Weights of a small image super-resolution model.
Data: trained on photos with spoken descriptions (Open Images, Localized Narratives), 203450 training examples, 7.0 epochs.
Rows from block 4 of a small image super-resolution model, named by matrix and row number. Rows with one number belong to one channel. Each number is 200 + 20 x the weight over its row's rms, rounded and kept within 0 to 999. All counts start at 0. After the name is the row's rms in percent of the matrix's.
After each channel's rows are labels from the 100 images, of 14848, where the channel reaches its highest value: "peak at" is the part of the image that holds the peak. Only what is clearly more common there than usual is listed. The data: photos with spoken descriptions (Open Images, Localized Narratives).
# convs0: first 3x3 conv (model.mid.1.convs.0.weight, 192x192x3x3, each kernel summed), inputs 0-47
# convs1: second 3x3 conv (model.mid.1.convs.1.weight, 192x192x3x3, transposed, each kernel summed), outputs 0-47

convs0.107,073,238,157,204,183,198,192,230,196,216,183,206,194,223,230,189,217,194,204,198,214,199,217,195,225,185,215,205,207,231,186,186,191,213,193,210,208,213,259,207,189,204,189,215,181,220,196,224,186
convs1.107,085,202,203,222,188,181,202,211,194,190,208,166,179,142,232,212,195,210,221,205,217,160,233,182,179,183,197,219,225,204,208,219,212,177,203,219,217,230,202,205,155,225,188,160,192,167,207,180,175
peak at: middle right

convs0.114,097,248,174,211,201,194,179,225,215,208,222,197,192,210,228,232,209,203,224,201,196,203,233,213,237,194,217,213,211,218,190,208,212,193,212,217,217,221,237,193,205,223,185,202,245,206,204,203,195
convs1.114,111,221,205,200,181,167,211,199,193,206,214,156,205,189,229,175,194,202,225,204,214,173,225,190,201,202,223,208,200,186,233,203,204,206,179,225,223,214,186,176,176,229,187,180,212,156,205,184,184
peak at: bottom right

convs0.59,119,208,195,166,213,230,181,233,197,192,186,208,225,201,195,228,217,231,192,190,221,213,213,211,216,228,188,193,193,188,234,226,213,235,183,225,198,194,212,220,189,199,236,225,189,177,203,213,211
convs1.59,100,195,188,174,172,211,215,201,193,184,223,168,174,166,213,171,185,218,229,217,209,164,230,161,182,207,200,207,235,173,178,217,208,159,200,190,219,204,194,219,170,195,215,152,166,177,210,164,170
peak at: middle right

convs0.38,128,205,199,188,215,239,194,230,180,196,206,206,237,193,187,221,220,228,187,187,235,208,220,213,210,225,180,191,192,183,232,233,216,221,191,215,191,179,222,206,198,189,226,230,199,180,188,199,207
convs1.38,097,205,173,182,186,216,207,200,173,177,207,162,187,186,219,167,208,216,214,196,204,156,206,147,189,207,191,200,218,179,212,209,190,183,188,184,236,204,171,216,189,215,216,175,169,167,191,174,184
peak at: middle right; bottom right

convs0.174,081,230,193,191,192,218,225,210,204,228,216,221,189,224,227,205,226,180,257,210,213,205,198,208,192,169,232,214,209,231,180,194,199,204,224,209,209,210,220,190,187,222,199,193,229,227,199,221,193
convs1.174,091,210,201,203,187,207,210,235,175,176,222,162,209,186,225,184,213,225,236,195,201,179,243,177,176,199,205,200,206,225,205,228,207,207,222,233,214,228,194,205,178,225,217,162,232,166,226,180,174
peak at: bottom left

convs0.14,071,179,224,207,197,224,194,208,200,216,223,203,202,187,202,193,217,193,238,206,201,216,184,212,204,183,221,223,186,226,226,200,228,225,218,213,231,216,230,203,190,220,195,242,219,252,184,226,207
convs1.14,080,210,214,225,185,228,213,208,181,193,242,184,185,185,195,216,216,217,220,190,188,186,228,205,210,199,206,207,217,193,193,237,220,181,237,202,214,216,204,198,175,198,197,185,214,172,215,188,164
peak at: top right

convs0.65,087,233,194,196,191,163,182,207,228,248,191,200,174,235,225,216,170,182,205,226,183,194,214,201,224,185,226,198,203,218,174,207,196,198,191,201,213,214,220,173,202,218,181,164,204,217,206,195,191
convs1.65,093,233,212,210,176,193,210,203,202,211,195,167,209,201,212,179,194,211,211,228,206,186,253,174,191,208,209,217,200,212,205,217,206,195,223,243,222,218,190,203,164,222,217,169,212,157,211,177,183
peak at: bottom left

convs0.4,084,232,204,179,206,221,183,215,179,183,190,189,184,211,187,249,193,193,158,175,190,202,217,188,224,193,190,182,182,199,191,171,184,207,192,167,156,158,231,199,185,190,208,209,183,191,204,190,177
convs1.4,084,196,213,210,165,187,202,196,173,190,233,182,206,167,219,189,190,200,217,181,224,173,234,184,178,187,194,209,209,198,207,216,187,201,189,207,192,202,163,201,166,213,235,164,197,170,192,189,182
peak at: top right

convs0.90,093,194,161,202,201,144,173,222,251,209,154,219,187,210,224,194,183,170,181,218,180,202,189,203,210,212,211,200,209,188,184,206,196,202,185,228,189,199,230,197,214,217,201,214,176,201,220,204,208
convs1.90,093,245,237,237,216,191,203,223,233,217,172,185,205,194,231,208,170,204,188,207,191,189,237,180,224,200,194,203,200,185,192,199,237,179,203,200,230,216,221,161,178,204,169,196,180,180,175,199,173
peak at: bottom left

convs0.87,090,166,206,203,199,173,194,176,232,227,176,208,191,215,190,188,201,177,204,206,198,205,165,204,170,205,229,234,199,233,186,180,195,203,219,210,201,194,220,208,214,213,189,214,215,234,207,218,203
convs1.87,084,231,213,252,194,239,205,205,207,173,209,222,215,203,218,213,180,214,213,169,204,210,236,190,239,218,201,191,206,195,216,214,245,192,214,207,207,211,216,195,175,205,189,213,221,186,194,209,177
peak at: top centre

convs0.54,102,212,199,169,212,229,207,227,166,213,179,201,228,175,195,198,204,228,176,192,235,190,223,217,201,224,186,161,183,162,206,209,219,209,171,188,207,210,201,197,174,177,209,203,190,177,194,196,205
convs1.54,106,180,198,181,164,206,195,223,147,182,233,171,198,179,203,173,214,217,204,196,193,172,224,160,167,197,170,198,218,196,193,221,165,200,214,214,212,195,171,200,176,211,244,172,189,173,181,174,176
peak at: bottom centre

convs0.105,054,179,191,202,148,200,161,216,203,224,193,190,176,195,196,176,183,178,208,200,147,214,210,189,198,156,201,199,180,212,168,161,156,176,203,187,177,199,231,204,213,214,187,189,208,228,184,202,183
convs1.105,057,224,194,219,175,172,199,170,207,190,214,207,181,187,214,227,194,206,207,184,179,174,229,224,225,216,199,201,211,185,197,224,227,178,200,212,214,206,200,172,189,201,173,196,191,187,231,194,182
peak at: bottom right

convs0.7,110,208,197,184,240,203,202,231,162,189,211,183,224,191,185,181,229,200,194,184,227,197,206,202,206,219,187,179,188,181,236,226,232,223,167,191,191,180,210,207,140,180,235,223,202,180,196,214,216
convs1.7,124,187,207,188,161,199,218,221,170,169,214,179,196,164,202,174,204,201,205,196,180,175,225,163,175,194,162,200,216,198,202,236,187,180,199,197,208,215,180,199,174,198,234,139,198,169,201,176,179
peak at: centre

convs0.30,105,209,179,181,235,214,217,239,168,191,215,194,227,182,189,187,217,203,187,182,224,208,215,204,213,212,166,184,197,166,218,224,213,202,178,201,180,190,215,191,181,169,222,201,202,171,210,190,205
convs1.30,105,194,203,195,168,211,192,213,160,170,200,170,198,177,207,164,205,220,201,189,187,170,221,144,170,196,155,206,208,196,205,228,174,197,198,199,208,209,173,199,172,208,242,168,204,177,185,181,174
peak at: centre

convs0.191,082,240,170,195,184,183,146,198,198,210,182,166,192,228,230,214,211,209,213,203,167,164,198,196,218,175,192,186,175,180,193,211,177,197,183,231,200,227,209,196,195,202,182,214,194,180,167,199,171
convs1.191,090,197,208,176,191,167,219,210,198,204,239,156,196,167,225,184,193,230,231,225,206,183,235,191,179,200,234,214,224,193,194,214,224,189,178,228,207,218,200,190,166,224,205,159,201,170,233,169,201
peak at: middle right; top right

convs0.60,118,222,198,204,161,194,181,201,198,212,210,184,175,217,196,248,188,167,205,196,162,189,210,182,224,170,197,205,202,207,168,189,172,165,194,193,197,205,222,166,210,204,159,148,221,193,185,186,175
convs1.60,098,221,185,200,206,185,197,198,192,194,206,165,220,211,232,191,201,208,215,192,231,173,190,183,193,200,227,222,201,190,251,196,202,213,181,217,204,190,168,192,197,242,200,226,199,169,181,193,210
peak at: top left

convs0.50,108,215,188,197,209,223,170,240,198,185,217,197,229,208,203,221,240,221,192,195,230,204,231,202,208,220,184,197,193,170,236,231,207,231,204,202,195,180,227,226,221,200,230,239,200,196,193,209,203
convs1.50,089,201,190,175,179,212,210,200,178,179,222,170,181,174,208,158,189,201,227,208,215,157,217,146,177,204,193,200,224,187,185,220,206,174,206,199,236,204,180,209,178,196,236,152,161,166,195,172,171
peak at: middle right

convs0.170,069,240,204,210,178,223,221,246,215,205,218,209,185,176,188,262,213,195,222,190,208,190,200,201,208,206,202,203,199,207,192,187,199,204,219,175,242,212,260,202,174,213,208,231,216,193,200,236,185
convs1.170,097,201,213,207,172,198,205,211,187,207,246,170,192,165,211,171,179,216,227,188,229,148,231,183,173,178,205,212,226,185,200,207,229,177,198,191,211,213,181,185,163,218,220,169,177,155,202,179,176
peak at: middle right

convs0.158,103,205,203,182,209,217,225,232,179,189,183,208,213,171,174,197,197,223,164,177,212,194,205,209,224,223,193,177,189,184,197,203,220,215,180,178,219,194,200,208,178,176,223,186,204,181,216,185,212
convs1.158,123,188,190,203,169,221,189,210,154,172,211,164,202,190,209,172,207,217,198,178,206,186,215,162,180,203,163,208,206,189,205,216,172,216,198,216,215,191,164,191,167,211,253,188,194,166,159,190,179
peak at: centre

convs0.179,111,235,209,188,191,214,183,236,219,182,202,180,182,187,200,227,186,172,195,207,185,177,231,186,241,182,181,191,194,177,168,203,180,173,163,196,184,203,221,177,185,206,167,182,170,181,185,168,187
convs1.179,118,203,189,204,189,187,179,205,167,181,193,166,201,180,226,166,216,215,199,191,205,170,209,166,167,190,178,209,203,193,227,209,168,218,181,214,222,209,174,195,179,231,237,184,191,165,189,186,200
peak at: bottom centre

convs0.69,068,235,188,189,189,163,148,220,242,209,188,195,186,212,212,205,199,171,193,216,173,186,209,200,232,173,215,193,176,185,159,217,181,203,188,218,189,238,233,205,220,195,190,214,215,224,196,208,195
convs1.69,084,217,209,220,196,214,226,200,193,184,218,175,203,206,225,174,176,206,203,167,197,195,208,167,211,199,182,201,190,171,226,217,200,204,180,208,229,183,197,174,167,209,202,189,203,159,207,200,179
peak at: top centre; bottom right

convs0.10,095,197,201,189,214,196,195,221,197,176,199,191,236,223,183,211,237,217,182,200,241,198,232,211,215,232,171,186,205,176,225,230,221,220,190,198,199,180,210,204,177,193,228,218,194,178,200,214,196
convs1.10,097,197,192,187,171,221,208,209,166,171,215,167,187,186,220,163,205,200,211,198,212,165,206,140,180,201,182,191,218,176,204,209,196,205,199,204,230,191,167,194,179,210,253,180,165,164,174,174,173
peak at: centre

convs0.34,088,228,181,203,172,210,188,209,198,197,211,175,184,183,178,220,204,174,225,184,176,165,219,173,224,187,192,191,195,183,174,193,180,190,179,184,199,200,203,162,155,207,164,157,210,181,184,155,168
convs1.34,084,223,210,206,214,189,192,202,186,220,212,171,227,208,224,206,224,192,221,202,229,185,198,216,189,201,232,217,197,187,222,200,188,224,200,227,206,184,170,204,189,233,226,249,209,191,176,181,196
peak at: middle right

convs0.98,134,200,191,191,228,216,241,222,187,196,228,224,206,186,180,204,202,188,190,207,224,230,194,243,200,228,202,189,211,188,216,207,240,211,218,186,223,196,220,200,250,191,228,194,218,217,226,202,223
convs1.98,104,204,183,209,168,230,192,213,164,162,189,184,202,200,200,159,196,214,189,168,184,191,222,150,206,212,155,202,199,187,215,220,186,207,198,196,221,191,183,196,167,204,237,177,201,172,175,194,171
peak at: middle left

convs0.70,105,209,213,194,219,210,195,223,184,195,193,202,234,175,190,213,219,226,188,190,220,203,202,200,205,235,194,188,193,180,224,233,228,213,189,199,183,200,232,208,180,178,235,218,188,183,200,202,212
convs1.70,091,196,190,190,173,233,190,200,156,164,197,165,204,196,203,167,202,215,201,178,201,176,209,143,189,208,163,197,205,183,216,214,182,210,197,204,229,196,168,193,177,208,247,188,192,167,159,188,175
peak at: centre

convs0.163,108,229,200,174,212,229,197,221,181,177,189,184,191,200,183,194,188,160,176,186,203,194,220,208,226,194,165,192,195,173,191,169,191,210,174,179,184,203,239,188,169,167,184,200,205,199,181,172,182
convs1.163,112,182,218,203,168,195,191,215,168,174,213,180,209,170,205,197,212,193,185,193,184,177,219,167,175,182,174,217,204,202,207,221,161,199,194,211,189,205,165,189,173,213,236,165,207,172,185,192,190
peak at: centre; bottom centre

convs0.29,086,250,183,216,193,180,180,252,204,216,195,199,185,189,225,225,194,205,196,192,200,177,220,229,229,212,199,207,191,201,193,195,205,204,187,206,206,207,269,193,185,235,186,209,196,194,205,203,202
convs1.29,101,218,202,195,178,179,214,197,189,208,238,155,198,177,229,177,202,219,227,207,220,165,217,191,180,190,234,209,215,182,245,206,200,195,193,216,209,205,180,190,157,228,200,183,196,151,199,183,177
peak at: middle right

convs0.18,090,226,162,189,189,166,215,216,208,235,248,205,180,159,204,225,221,182,240,180,220,194,209,234,218,207,211,215,206,221,193,209,211,235,219,186,239,200,231,175,180,218,216,196,226,213,208,217,197
convs1.18,098,218,191,214,183,201,201,198,185,181,242,157,211,193,215,223,210,218,217,180,232,190,200,218,215,219,226,211,196,178,237,207,203,210,186,213,196,204,183,173,181,225,201,211,229,165,200,199,183
peak at: centre

convs0.153,109,226,188,183,233,237,210,229,175,189,204,186,232,209,186,205,214,205,180,182,234,201,241,219,225,221,196,187,181,172,239,237,220,218,177,201,205,190,231,206,180,182,231,237,196,173,197,186,211
convs1.153,106,192,191,181,170,204,217,213,174,178,206,172,179,166,208,169,198,213,207,208,185,161,224,146,177,199,176,202,223,195,199,224,191,170,197,199,215,215,191,211,170,203,223,148,177,165,204,177,177
peak at: centre

convs0.55,069,243,204,197,200,168,187,202,239,225,193,197,184,196,242,213,216,193,229,206,164,192,197,223,194,192,213,205,190,209,197,211,206,203,206,232,218,231,254,191,222,202,196,208,198,204,187,220,188
convs1.55,096,230,219,209,200,204,216,225,194,203,219,151,197,193,223,182,193,228,222,214,205,180,241,182,190,178,202,194,196,203,211,206,221,196,202,217,234,228,215,183,172,214,186,151,221,161,206,193,169
peak at: top right

convs0.93,080,200,230,204,198,172,171,204,229,247,199,196,198,203,224,211,193,199,240,216,198,193,195,209,204,199,212,223,198,215,192,197,212,202,212,241,185,231,199,194,220,230,179,220,249,215,195,211,199
convs1.93,078,221,203,222,175,217,221,193,183,186,200,183,201,198,212,178,177,196,213,167,202,205,233,211,240,217,179,197,182,180,203,211,203,204,213,208,207,201,222,185,175,192,189,198,217,176,208,188,169
peak at: top centre

convs0.76,085,198,204,192,178,214,192,197,209,198,218,189,192,210,204,248,215,214,194,198,180,186,202,188,216,186,223,222,202,215,159,183,174,154,194,209,203,188,262,216,211,215,185,205,197,202,171,222,179
convs1.76,092,201,182,203,195,196,213,207,187,177,232,169,198,193,215,181,197,218,224,179,229,151,197,166,182,189,205,198,223,179,228,197,218,194,186,191,221,201,164,204,188,227,201,185,171,171,199,193,197
peak at: top left

convs0.33,115,228,190,170,202,220,198,213,176,185,188,192,214,169,197,203,187,169,174,171,202,197,214,204,233,202,166,189,192,164,195,202,204,200,172,165,187,147,234,189,174,192,208,203,188,186,189,171,180
convs1.33,091,174,216,213,160,196,196,231,190,187,216,179,221,155,213,194,201,196,209,185,185,176,230,199,203,185,177,213,198,193,219,227,163,199,204,223,177,220,176,185,175,203,231,172,219,182,203,190,187
peak at: middle right

convs0.15,088,210,161,190,198,165,186,214,231,192,169,206,191,202,228,179,168,177,179,210,214,218,194,215,197,203,196,200,198,210,174,170,196,188,192,203,202,184,246,188,211,230,187,187,177,204,211,191,189
convs1.15,101,224,232,231,175,187,218,238,216,213,179,164,202,204,239,200,180,199,214,225,206,181,252,150,189,190,197,193,203,198,204,203,213,184,220,228,221,226,203,189,173,223,189,161,179,174,182,194,171
peak at: centre

convs0.2,096,210,205,226,160,195,180,213,202,199,209,183,171,199,206,230,191,179,202,201,166,180,212,177,223,165,196,203,198,206,148,184,163,158,175,203,198,207,215,182,202,214,162,170,207,190,180,188,177
convs1.2,082,217,193,185,189,181,187,196,189,208,206,169,216,205,235,177,201,208,224,196,236,179,193,170,185,211,221,221,194,192,241,197,213,218,186,224,209,200,175,190,199,239,204,218,196,182,193,187,209
peak at: bottom right

convs0.62,097,207,200,171,225,220,210,238,177,177,209,189,232,207,179,209,190,200,160,174,230,194,217,229,209,218,169,175,208,171,224,203,221,197,162,167,205,193,213,199,182,185,225,212,191,183,204,181,205
convs1.62,116,187,205,191,165,218,197,228,156,172,194,172,200,178,203,167,209,205,184,190,187,181,217,156,174,195,156,204,199,199,212,225,170,207,192,205,206,205,174,188,174,204,250,179,205,183,178,194,172
peak at: centre

convs0.81,094,194,173,179,219,218,209,212,157,152,194,182,217,193,184,179,200,200,183,174,219,197,233,193,215,197,158,186,189,170,204,199,198,188,146,182,228,188,202,185,159,180,214,204,205,175,179,186,200
convs1.81,112,194,202,196,151,212,185,231,161,178,211,176,208,173,203,183,215,199,189,182,183,182,210,163,175,195,153,210,203,200,206,218,159,198,205,213,206,204,176,198,179,201,236,176,205,180,193,177,182
peak at: middle right

convs0.176,048,220,217,199,182,182,194,208,255,226,178,189,197,265,193,220,182,165,175,216,150,199,210,204,230,183,206,200,191,216,218,221,197,217,190,199,172,208,240,211,225,187,214,204,227,194,192,223,180
convs1.176,081,220,210,208,169,222,214,200,195,172,215,190,216,170,207,189,166,198,204,177,188,198,233,195,236,201,186,206,195,171,210,222,214,193,185,212,189,200,200,184,151,198,200,187,216,143,231,173,202
peak at: top centre

convs0.157,108,210,168,198,198,193,195,192,164,211,214,195,189,173,221,197,214,189,247,179,219,198,204,226,227,208,217,229,207,213,196,188,214,200,213,193,209,231,226,187,191,244,193,194,251,212,206,192,194
convs1.157,108,220,187,186,168,158,198,199,176,212,214,162,205,188,211,214,232,199,244,206,235,174,230,217,202,218,222,212,188,212,220,211,189,200,209,227,207,226,202,190,196,221,191,175,243,179,224,190,177
peak at: centre

convs0.116,104,234,209,211,170,202,184,232,204,188,191,181,176,215,210,217,191,181,192,194,176,168,224,171,219,168,196,200,201,190,175,198,171,169,188,197,197,205,227,169,202,209,173,180,197,185,178,184,177
convs1.116,082,220,186,191,208,158,218,201,224,224,209,176,192,190,229,185,202,205,231,220,213,175,209,194,180,198,253,228,210,202,223,192,213,191,174,216,220,221,189,201,189,238,181,191,198,171,233,186,207
peak at: bottom right

convs0.106,093,218,184,178,187,205,175,234,178,188,177,185,193,176,175,204,190,193,164,166,186,197,209,189,211,182,176,176,176,178,175,174,183,192,172,175,163,183,219,209,156,183,195,197,152,192,176,204,173
convs1.106,078,192,200,211,160,204,222,199,196,184,217,175,196,172,212,173,182,200,197,199,193,175,230,161,189,184,180,211,215,188,204,203,191,190,191,194,197,182,175,204,161,212,232,149,156,162,193,184,183
peak at: middle left; top left

convs0.1,092,191,197,217,174,204,169,215,189,184,200,189,187,185,211,210,212,182,194,196,159,183,207,173,205,164,193,209,194,208,154,201,166,182,223,212,198,216,209,189,218,211,172,201,220,191,190,206,186
convs1.1,101,208,183,188,216,200,207,206,197,203,216,165,187,197,205,183,206,210,234,202,220,148,195,154,176,212,221,203,210,195,193,205,197,180,188,189,228,214,175,204,194,224,195,188,166,184,231,178,195
peak at: bottom right

convs0.8,089,222,210,200,218,239,211,238,183,181,228,192,230,191,202,236,215,215,208,190,215,190,226,210,222,198,192,188,183,183,256,209,226,212,193,204,212,205,245,204,173,197,211,228,201,211,187,206,193
convs1.8,088,196,206,198,162,232,226,216,173,181,228,172,185,165,201,177,210,221,204,204,200,187,222,174,186,178,181,199,208,197,188,224,198,183,222,205,205,213,206,208,162,213,228,153,204,175,207,177,177
peak at: top centre; top right

convs0.136,097,239,186,189,163,228,180,223,190,204,211,191,187,170,208,236,213,194,210,194,180,182,235,194,241,190,191,198,171,188,195,210,179,207,182,178,216,220,216,183,180,194,179,202,217,190,180,190,179
convs1.136,096,208,191,190,197,193,187,179,173,203,233,162,184,192,223,191,214,214,221,200,233,159,206,185,181,218,216,213,220,176,213,206,193,215,182,206,223,198,162,204,186,235,214,202,174,170,192,176,191
peak at: bottom centre