Weights of a small image super-resolution model.
Model: 4.93M parameters, arch unet, norm batchnorm, activation leaky_relu, widths [48, 96, 144, 192].
Rows from block 4 of a small image super-resolution model, named by matrix and row number. Rows with one number belong to one channel. Each number is 128 + 24 x the weight over its row's rms, rounded and kept within 0 to 255. All counts start at 0.
After each channel's rows are labels from the 100 images, of 14848, where the channel reaches its highest value: "responds to" is what is common among them; "patch colour" is the nearest of a few named colours to the mean colour under the peak. Only what is clearly more common there than usual is listed. The data: photos with spoken descriptions (Open Images, Localized Narratives). In brackets: how many of the 100, against the usual share in percent.
# convs0: first 3x3 conv (model.mid.1.convs.0.weight, 192x192x3x3, each kernel summed), inputs 48-95
# convs1: second 3x3 conv (model.mid.1.convs.1.weight, 192x192x3x3, transposed, each kernel summed), outputs 48-95

convs0.127 [ 92 100 109 143 122 106 116 103  95 124 152 129 113 126  90  80 134 131 106  75 132  89 120 111 130 107 144  97 112 118 150 173  90 130 101 176 132 144 155 160 150  87 128  75 147 153 123 111]
convs1.127 [120 131 114 106 123 136 116 122 157 107 120 109 149 102 114 142 110  98  94 127 142 117 117 116 138 148  97 138 152 117 128 102 128 120 154 167  86 123 127 146  95 130 148 137 133 112  84 129]
responds to: text has "color" (31 vs 13.1); text has "red" (29 vs 3.6)
patch colour: red (28 vs 0.6)

convs0.30 [108 142 100 149 158  94 110 117 111 137 115 119 118 126 100  95 121 128 120 103 147 112 155 133 130 107 145  98 112  89 160 148 107 172 140 146 158 179 148 162 146  99 140 104 154 149 127 100]
convs1.30 [109 111 122 112 128 126 126 142 114 116 129 120 111 121 118 124 126 111  82 123 150 107 123 103 140 147 115 127 146  99 119 116 121 133 169 155  80 111 158 147  97 127 125 143 130  94  96 140]
responds to: text has "color" (32 vs 13.1); text has "red" (29 vs 3.6)
patch colour: red (25 vs 0.6)

convs0.184 [153 161 137 124 186 117 112 135 135 126 140 133 112 112 146 129 148 122 118 104 134 116 151 125 122 110 201 101 118 132 125 161 139 143 171 142 144 144 131 132 118 110 157 121 141 122 126 131]
convs1.184 [106  98 119  92 143 100 100 118 140 117 146 102 105 102 126 116 149 128 124  84 127 101 166 119 128 112 150 135 145 102 137 145 144 132 165 145 102 131 146 128 111 152 132 152 134 110  93 161]
responds to: text has "red" (25 vs 3.6)
patch colour: red (27 vs 0.6)

convs0.67 [117 124 112 153 128 125 139  96 123 121 133 143 106 147 111 103 121 116 140 114 154 100 153 138 121 141 141 121 106 111 161 122 101 143 112 179 146 179 166 170 160 116 157 128 153 159 115 125]
convs1.67 [108 126 104 106 125 119 110 124 145 130 126 104 123  98 121 110 122  89 110 115 136 111 123 114 140 126 134 110 135  89 113 118 127 132 151 139  82 120 134 153  76 128 131 133 143 118  74 133]
responds to: text has "color" (32 vs 13.1); text has "red" (30 vs 3.6)
patch colour: red (29 vs 0.6)

convs0.162 [111 104  97 132 130  95 105  97 100 108 106 120  76 107 143 118 130  99 119 113 117  79 152 120 106 103 156 107 145  97 164 135 112 164  85 149 151 144 123 143 119 102 106 115 138 130 141  91]
convs1.162 [ 86 123 126 104 136 105 123 147 116 112 126 139 111 126 115 129 107 140  84 113 152  81 126  95 144 158 132 132 150 109  99 114 108 150 169 165  92 128 165 121 113 127 113 146 121 111  89 145]
responds to: text has "red" (27 vs 3.6)
patch colour: red (28 vs 0.6)

convs0.183 [112 118 117 156 117 109  98 108 104 119  97  97  88 119 181  99 119 110 126 121 136  77 135 133 103 109 149  87 136 105 170 140 100 135 115 149 159 153 140 150 128  98 120 116 146 131 123 104]
convs1.183 [ 87 129 123  92 137 116 140 146 125 124 123 136 128 132 120 150 114 123 108 115 166  86 127 119 138 164 110 130 166 117 110 109 103 150 175 154  78 109 165 113 119 126 105 150 121 108  96 157]
responds to: text has "red" (27 vs 3.6)
patch colour: red (40 vs 0.6)

convs0.190 [123 137 120 143 148 107 106 103 110 139 108 132 118 116 154 116 121 123 152 119 142 119 172 139 104 107 158  96 145 109 166 141 103 139 123 169 177 170 147 165 157 114 157 112 163 137 135 106]
convs1.190 [106 115 115  97 135  84 123 144 135 118 134 139 116 132 109 136 123 145  85 110 159  85 133  98 131 160 132 140 148 129 113 124 100 157 156 176  87 118 178 122 114 126 101 142 116 111  83 153]
responds to: text has "red" (27 vs 3.6)
patch colour: red (27 vs 0.6)

convs0.26 [124 130 115 156 159 117  97  88 121 130 116 126 114 143 149 108 138 114 125 105 130 105 143 135 146 114 183  99  91  92 166 174 104 117 108 154 150 174 143 156 144 106 107  91 147 159 134 140]
convs1.26 [108 118 116  89 136 115 128 133 154  98 129 127 120 108 115 134 124 138  99 106 153  94 121 101 128 161 114 139 161 124 118 101 113 152 159 169  84 123 149 144 101 125 121 139 141 116  83 140]
responds to: text has "red" (27 vs 3.6)
patch colour: red (34 vs 0.6)

convs0.74 [124 129 135 135 110 137 191 142 135 130 135 115 152 135 159 163 132 128 132 164 135 153 138 156 140 126  61 149 141 191  99  94 154 117 139 130 134 109 114 133 141 158 109 161 119 116 148 158]
convs1.74 [107 113 110 155 102 116 127 123 131 162  73 111 138 132 152 136 162 117 103 112 127 144 116  87 122  91 131  98 153  82 148 129 115 141  94 118 154 111 112 132 151 127 108 129 149 179 108 130]
responds to: text has "color" (35 vs 13.1); text has "red" (31 vs 3.6)
patch colour: red (27 vs 0.6)

convs0.128 [146 139 130 123 173  91 121 111 131 142 127 123 135 124 120 119 127 128 124 125 139 146 156 108 136 119 143 121 114 109 145 122 107 181 102 132 140 149 137 130 125 109 125 105 143 132 126 111]
convs1.128 [103  99 116 109 125 127 108 124 114 105 132 126 109 123 108 126 126 101  72 119 137  95 120  74 144 138 118 110 149  88 109 142 122 152 154 156  90 125 160 140 127 144 135 151 131 113 114 132]
responds to: text has "red" (26 vs 3.6)
patch colour: red (25 vs 0.6)

convs0.109 [111 129 115 131 166 110  93 104 119 122 142 113  98 127 122  82 126 107 103  92 138  85 116 120 125 124 150  97 118 101 138 148  81 126 123 156 139 151 148 141 148  92 132  91 141 130 120 104]
convs1.109 [122 120 112  89 116 134 104 131 165 107 118 105 136  92 111 126 109 105 105 106 147 112 123 117 119 144 121 127 146 104 139  95 129 129 149 154  92 116 132 130  94 120 134 137 139 114  92 122]
responds to: text has "red" (27 vs 3.6)
patch colour: red (32 vs 0.6)

convs0.165 [100 116 124 140 112 119 121  78  85 137 106 104  85 111 168  82 125 108 129  97 141  94 151 128 101  95 153  89 144  98 170 180 115 122 126 136 148 147 134 155 145 104 114 134 149 114 135 105]
convs1.165 [110 114 103  96 125 114 120 133 147 120 137 125 123 122 107 137 128 119  85 109 156  91 126 107 138 152 108 136 163 124 122 109 116 153 157 163  80 128 155 126  97 126 127 142 129 111  80 135]
responds to: text has "red" (27 vs 3.6)
patch colour: red (34 vs 0.6)

convs0.92 [117 140  99 157 165 120 109  96 100 129 124 134 105 133 130 101 138 121 122  98 133 116 171 139 120 125 158  89 117  89 148 167 117 139 143 160 153 185 154 160 169 106 138 116 152 123 124  95]
convs1.92 [110 116 122  95 133 121 139 127 147 116 136 135 126 118 117 139 122 129  73 110 160  92 124  88 134 159 108 138 149 116 118 110 117 159 162 168  82 130 147 144 100 141 127 147 114  92  97 136]
responds to: text has "color" (30 vs 13.1); text has "red" (28 vs 3.6)
patch colour: red (25 vs 0.6)

convs0.97 [123 133 106 146 133 102  85  94 109 117 126 127 113 114 154 107 117 109 142 120 135 135 171 143 113 115 149  84 129  98 161 130  90 146 119 181 167 156 137 151 149 111 154 107 168 133 136 115]
convs1.97 [101 118 117  90 146 114 131 140 146 114 142 131 123 134 117 145 110 143  81 101 156  81 121  92 130 164 115 138 155 121 114 114 101 155 158 182  90 128 164 126 108 126 107 146 119 113  89 147]
responds to: text has "red" (26 vs 3.6)
patch colour: red (27 vs 0.6)

convs0.39 [123 107 125 159 158  88  93  96 100 122 119 130 115 126 133 104 111 123 130 107 135 122 146 127 101 107 164 105 121 102 176 151  98 159 105 163 160 150 147 166 147 114 145 112 155 141 132  86]
convs1.39 [ 99 122 120 104 127 117 123 139 140 112 132 134 127 121 119 135 112 129  87 112 154  86 109 107 138 167 123 135 147 133 103 104 113 157 161 176  80 113 155 127  90 128 124 149 117 108  78 141]
responds to: text has "red" (27 vs 3.6)
patch colour: red (35 vs 0.6)

convs0.83 [118 129 114 144 147  92  98  93 104 109 116 118 101 116 127 111 127 111 132 104 143  97 144 135 119  94 145  85 140  96 162 148  95 151 128 161 144 162 142 152 139  95 141 110 148 122 143 120]
convs1.83 [104 121 126 100 147 105 124 146 123 106 137 134 124 119 117 141 115 123  82 107 166  82 129  94 134 156 124 133 145 125 111 109 103 155 167 181  85 109 160 120 108 110 111 144 116  99  90 150]
responds to: text has "color" (30 vs 13.1); text has "red" (28 vs 3.6)
patch colour: red (35 vs 0.6)

convs0.68 [131 135 112 124 124 102  80  97 128  95 128 117 107 114  51 111 100 129 124 120 128 120 145 119 110 108 156 100 119 113 147 142 119 175 115 142 151 156 123 140 131 124 132 101 134 132 136  99]
convs1.68 [ 87 113 123  88 139 112 141 153 111  99 130 142 122 123 123 131 120 124  75 120 131  98 123  98 140 160 101 143 165 128 111 124 113 166 158 174 104 122 161 127 144 138 135 146 115  95 104 151]
responds to: text has "red" (26 vs 3.6)
patch colour: red (25 vs 0.6)

convs0.171 [124 140 120 120 165 115 113  93 112 105 114 114 104  97 125  89 127 100 117  85 124 102 151 101 112 108 178 104  95 116 117 170 125 136 110 151 117 143 136 118 137 114 157  92 122 121 126 130]
convs1.171 [114 114 110  99 140 115 112 134 154  95 144 126 121 115 112 121 124 113  71 102 138  86 140 111 152 156 104 149 143 124 120 114 128 141 171 162  82 137 149 138 100 123 140 148 115 129 100 135]
responds to: text has "red" (25 vs 3.6)
patch colour: red (26 vs 0.6)

convs0.87 [154 133 147 129 143 127 127 141 146 129 142 155 152 137 122 159 114 161 138 146 144 152 135 136 126 141 121 154 114 155 117 105 146  77 130  88 143  94 119 115 130 136  99  84 115 137 123 138]
convs1.87 [140 165 141 140 134 144 111 132 161 135 133 139 152 131 132 131 126 141 127 138 123 156 129  89 128 109 150 108 120 107 126 107 126 131 140 124 154 111 163  85 141 124 133 130 112 155 111 138]
responds to: text has "color" (31 vs 13.1); text has "red" (30 vs 3.6)
patch colour: red (31 vs 0.6)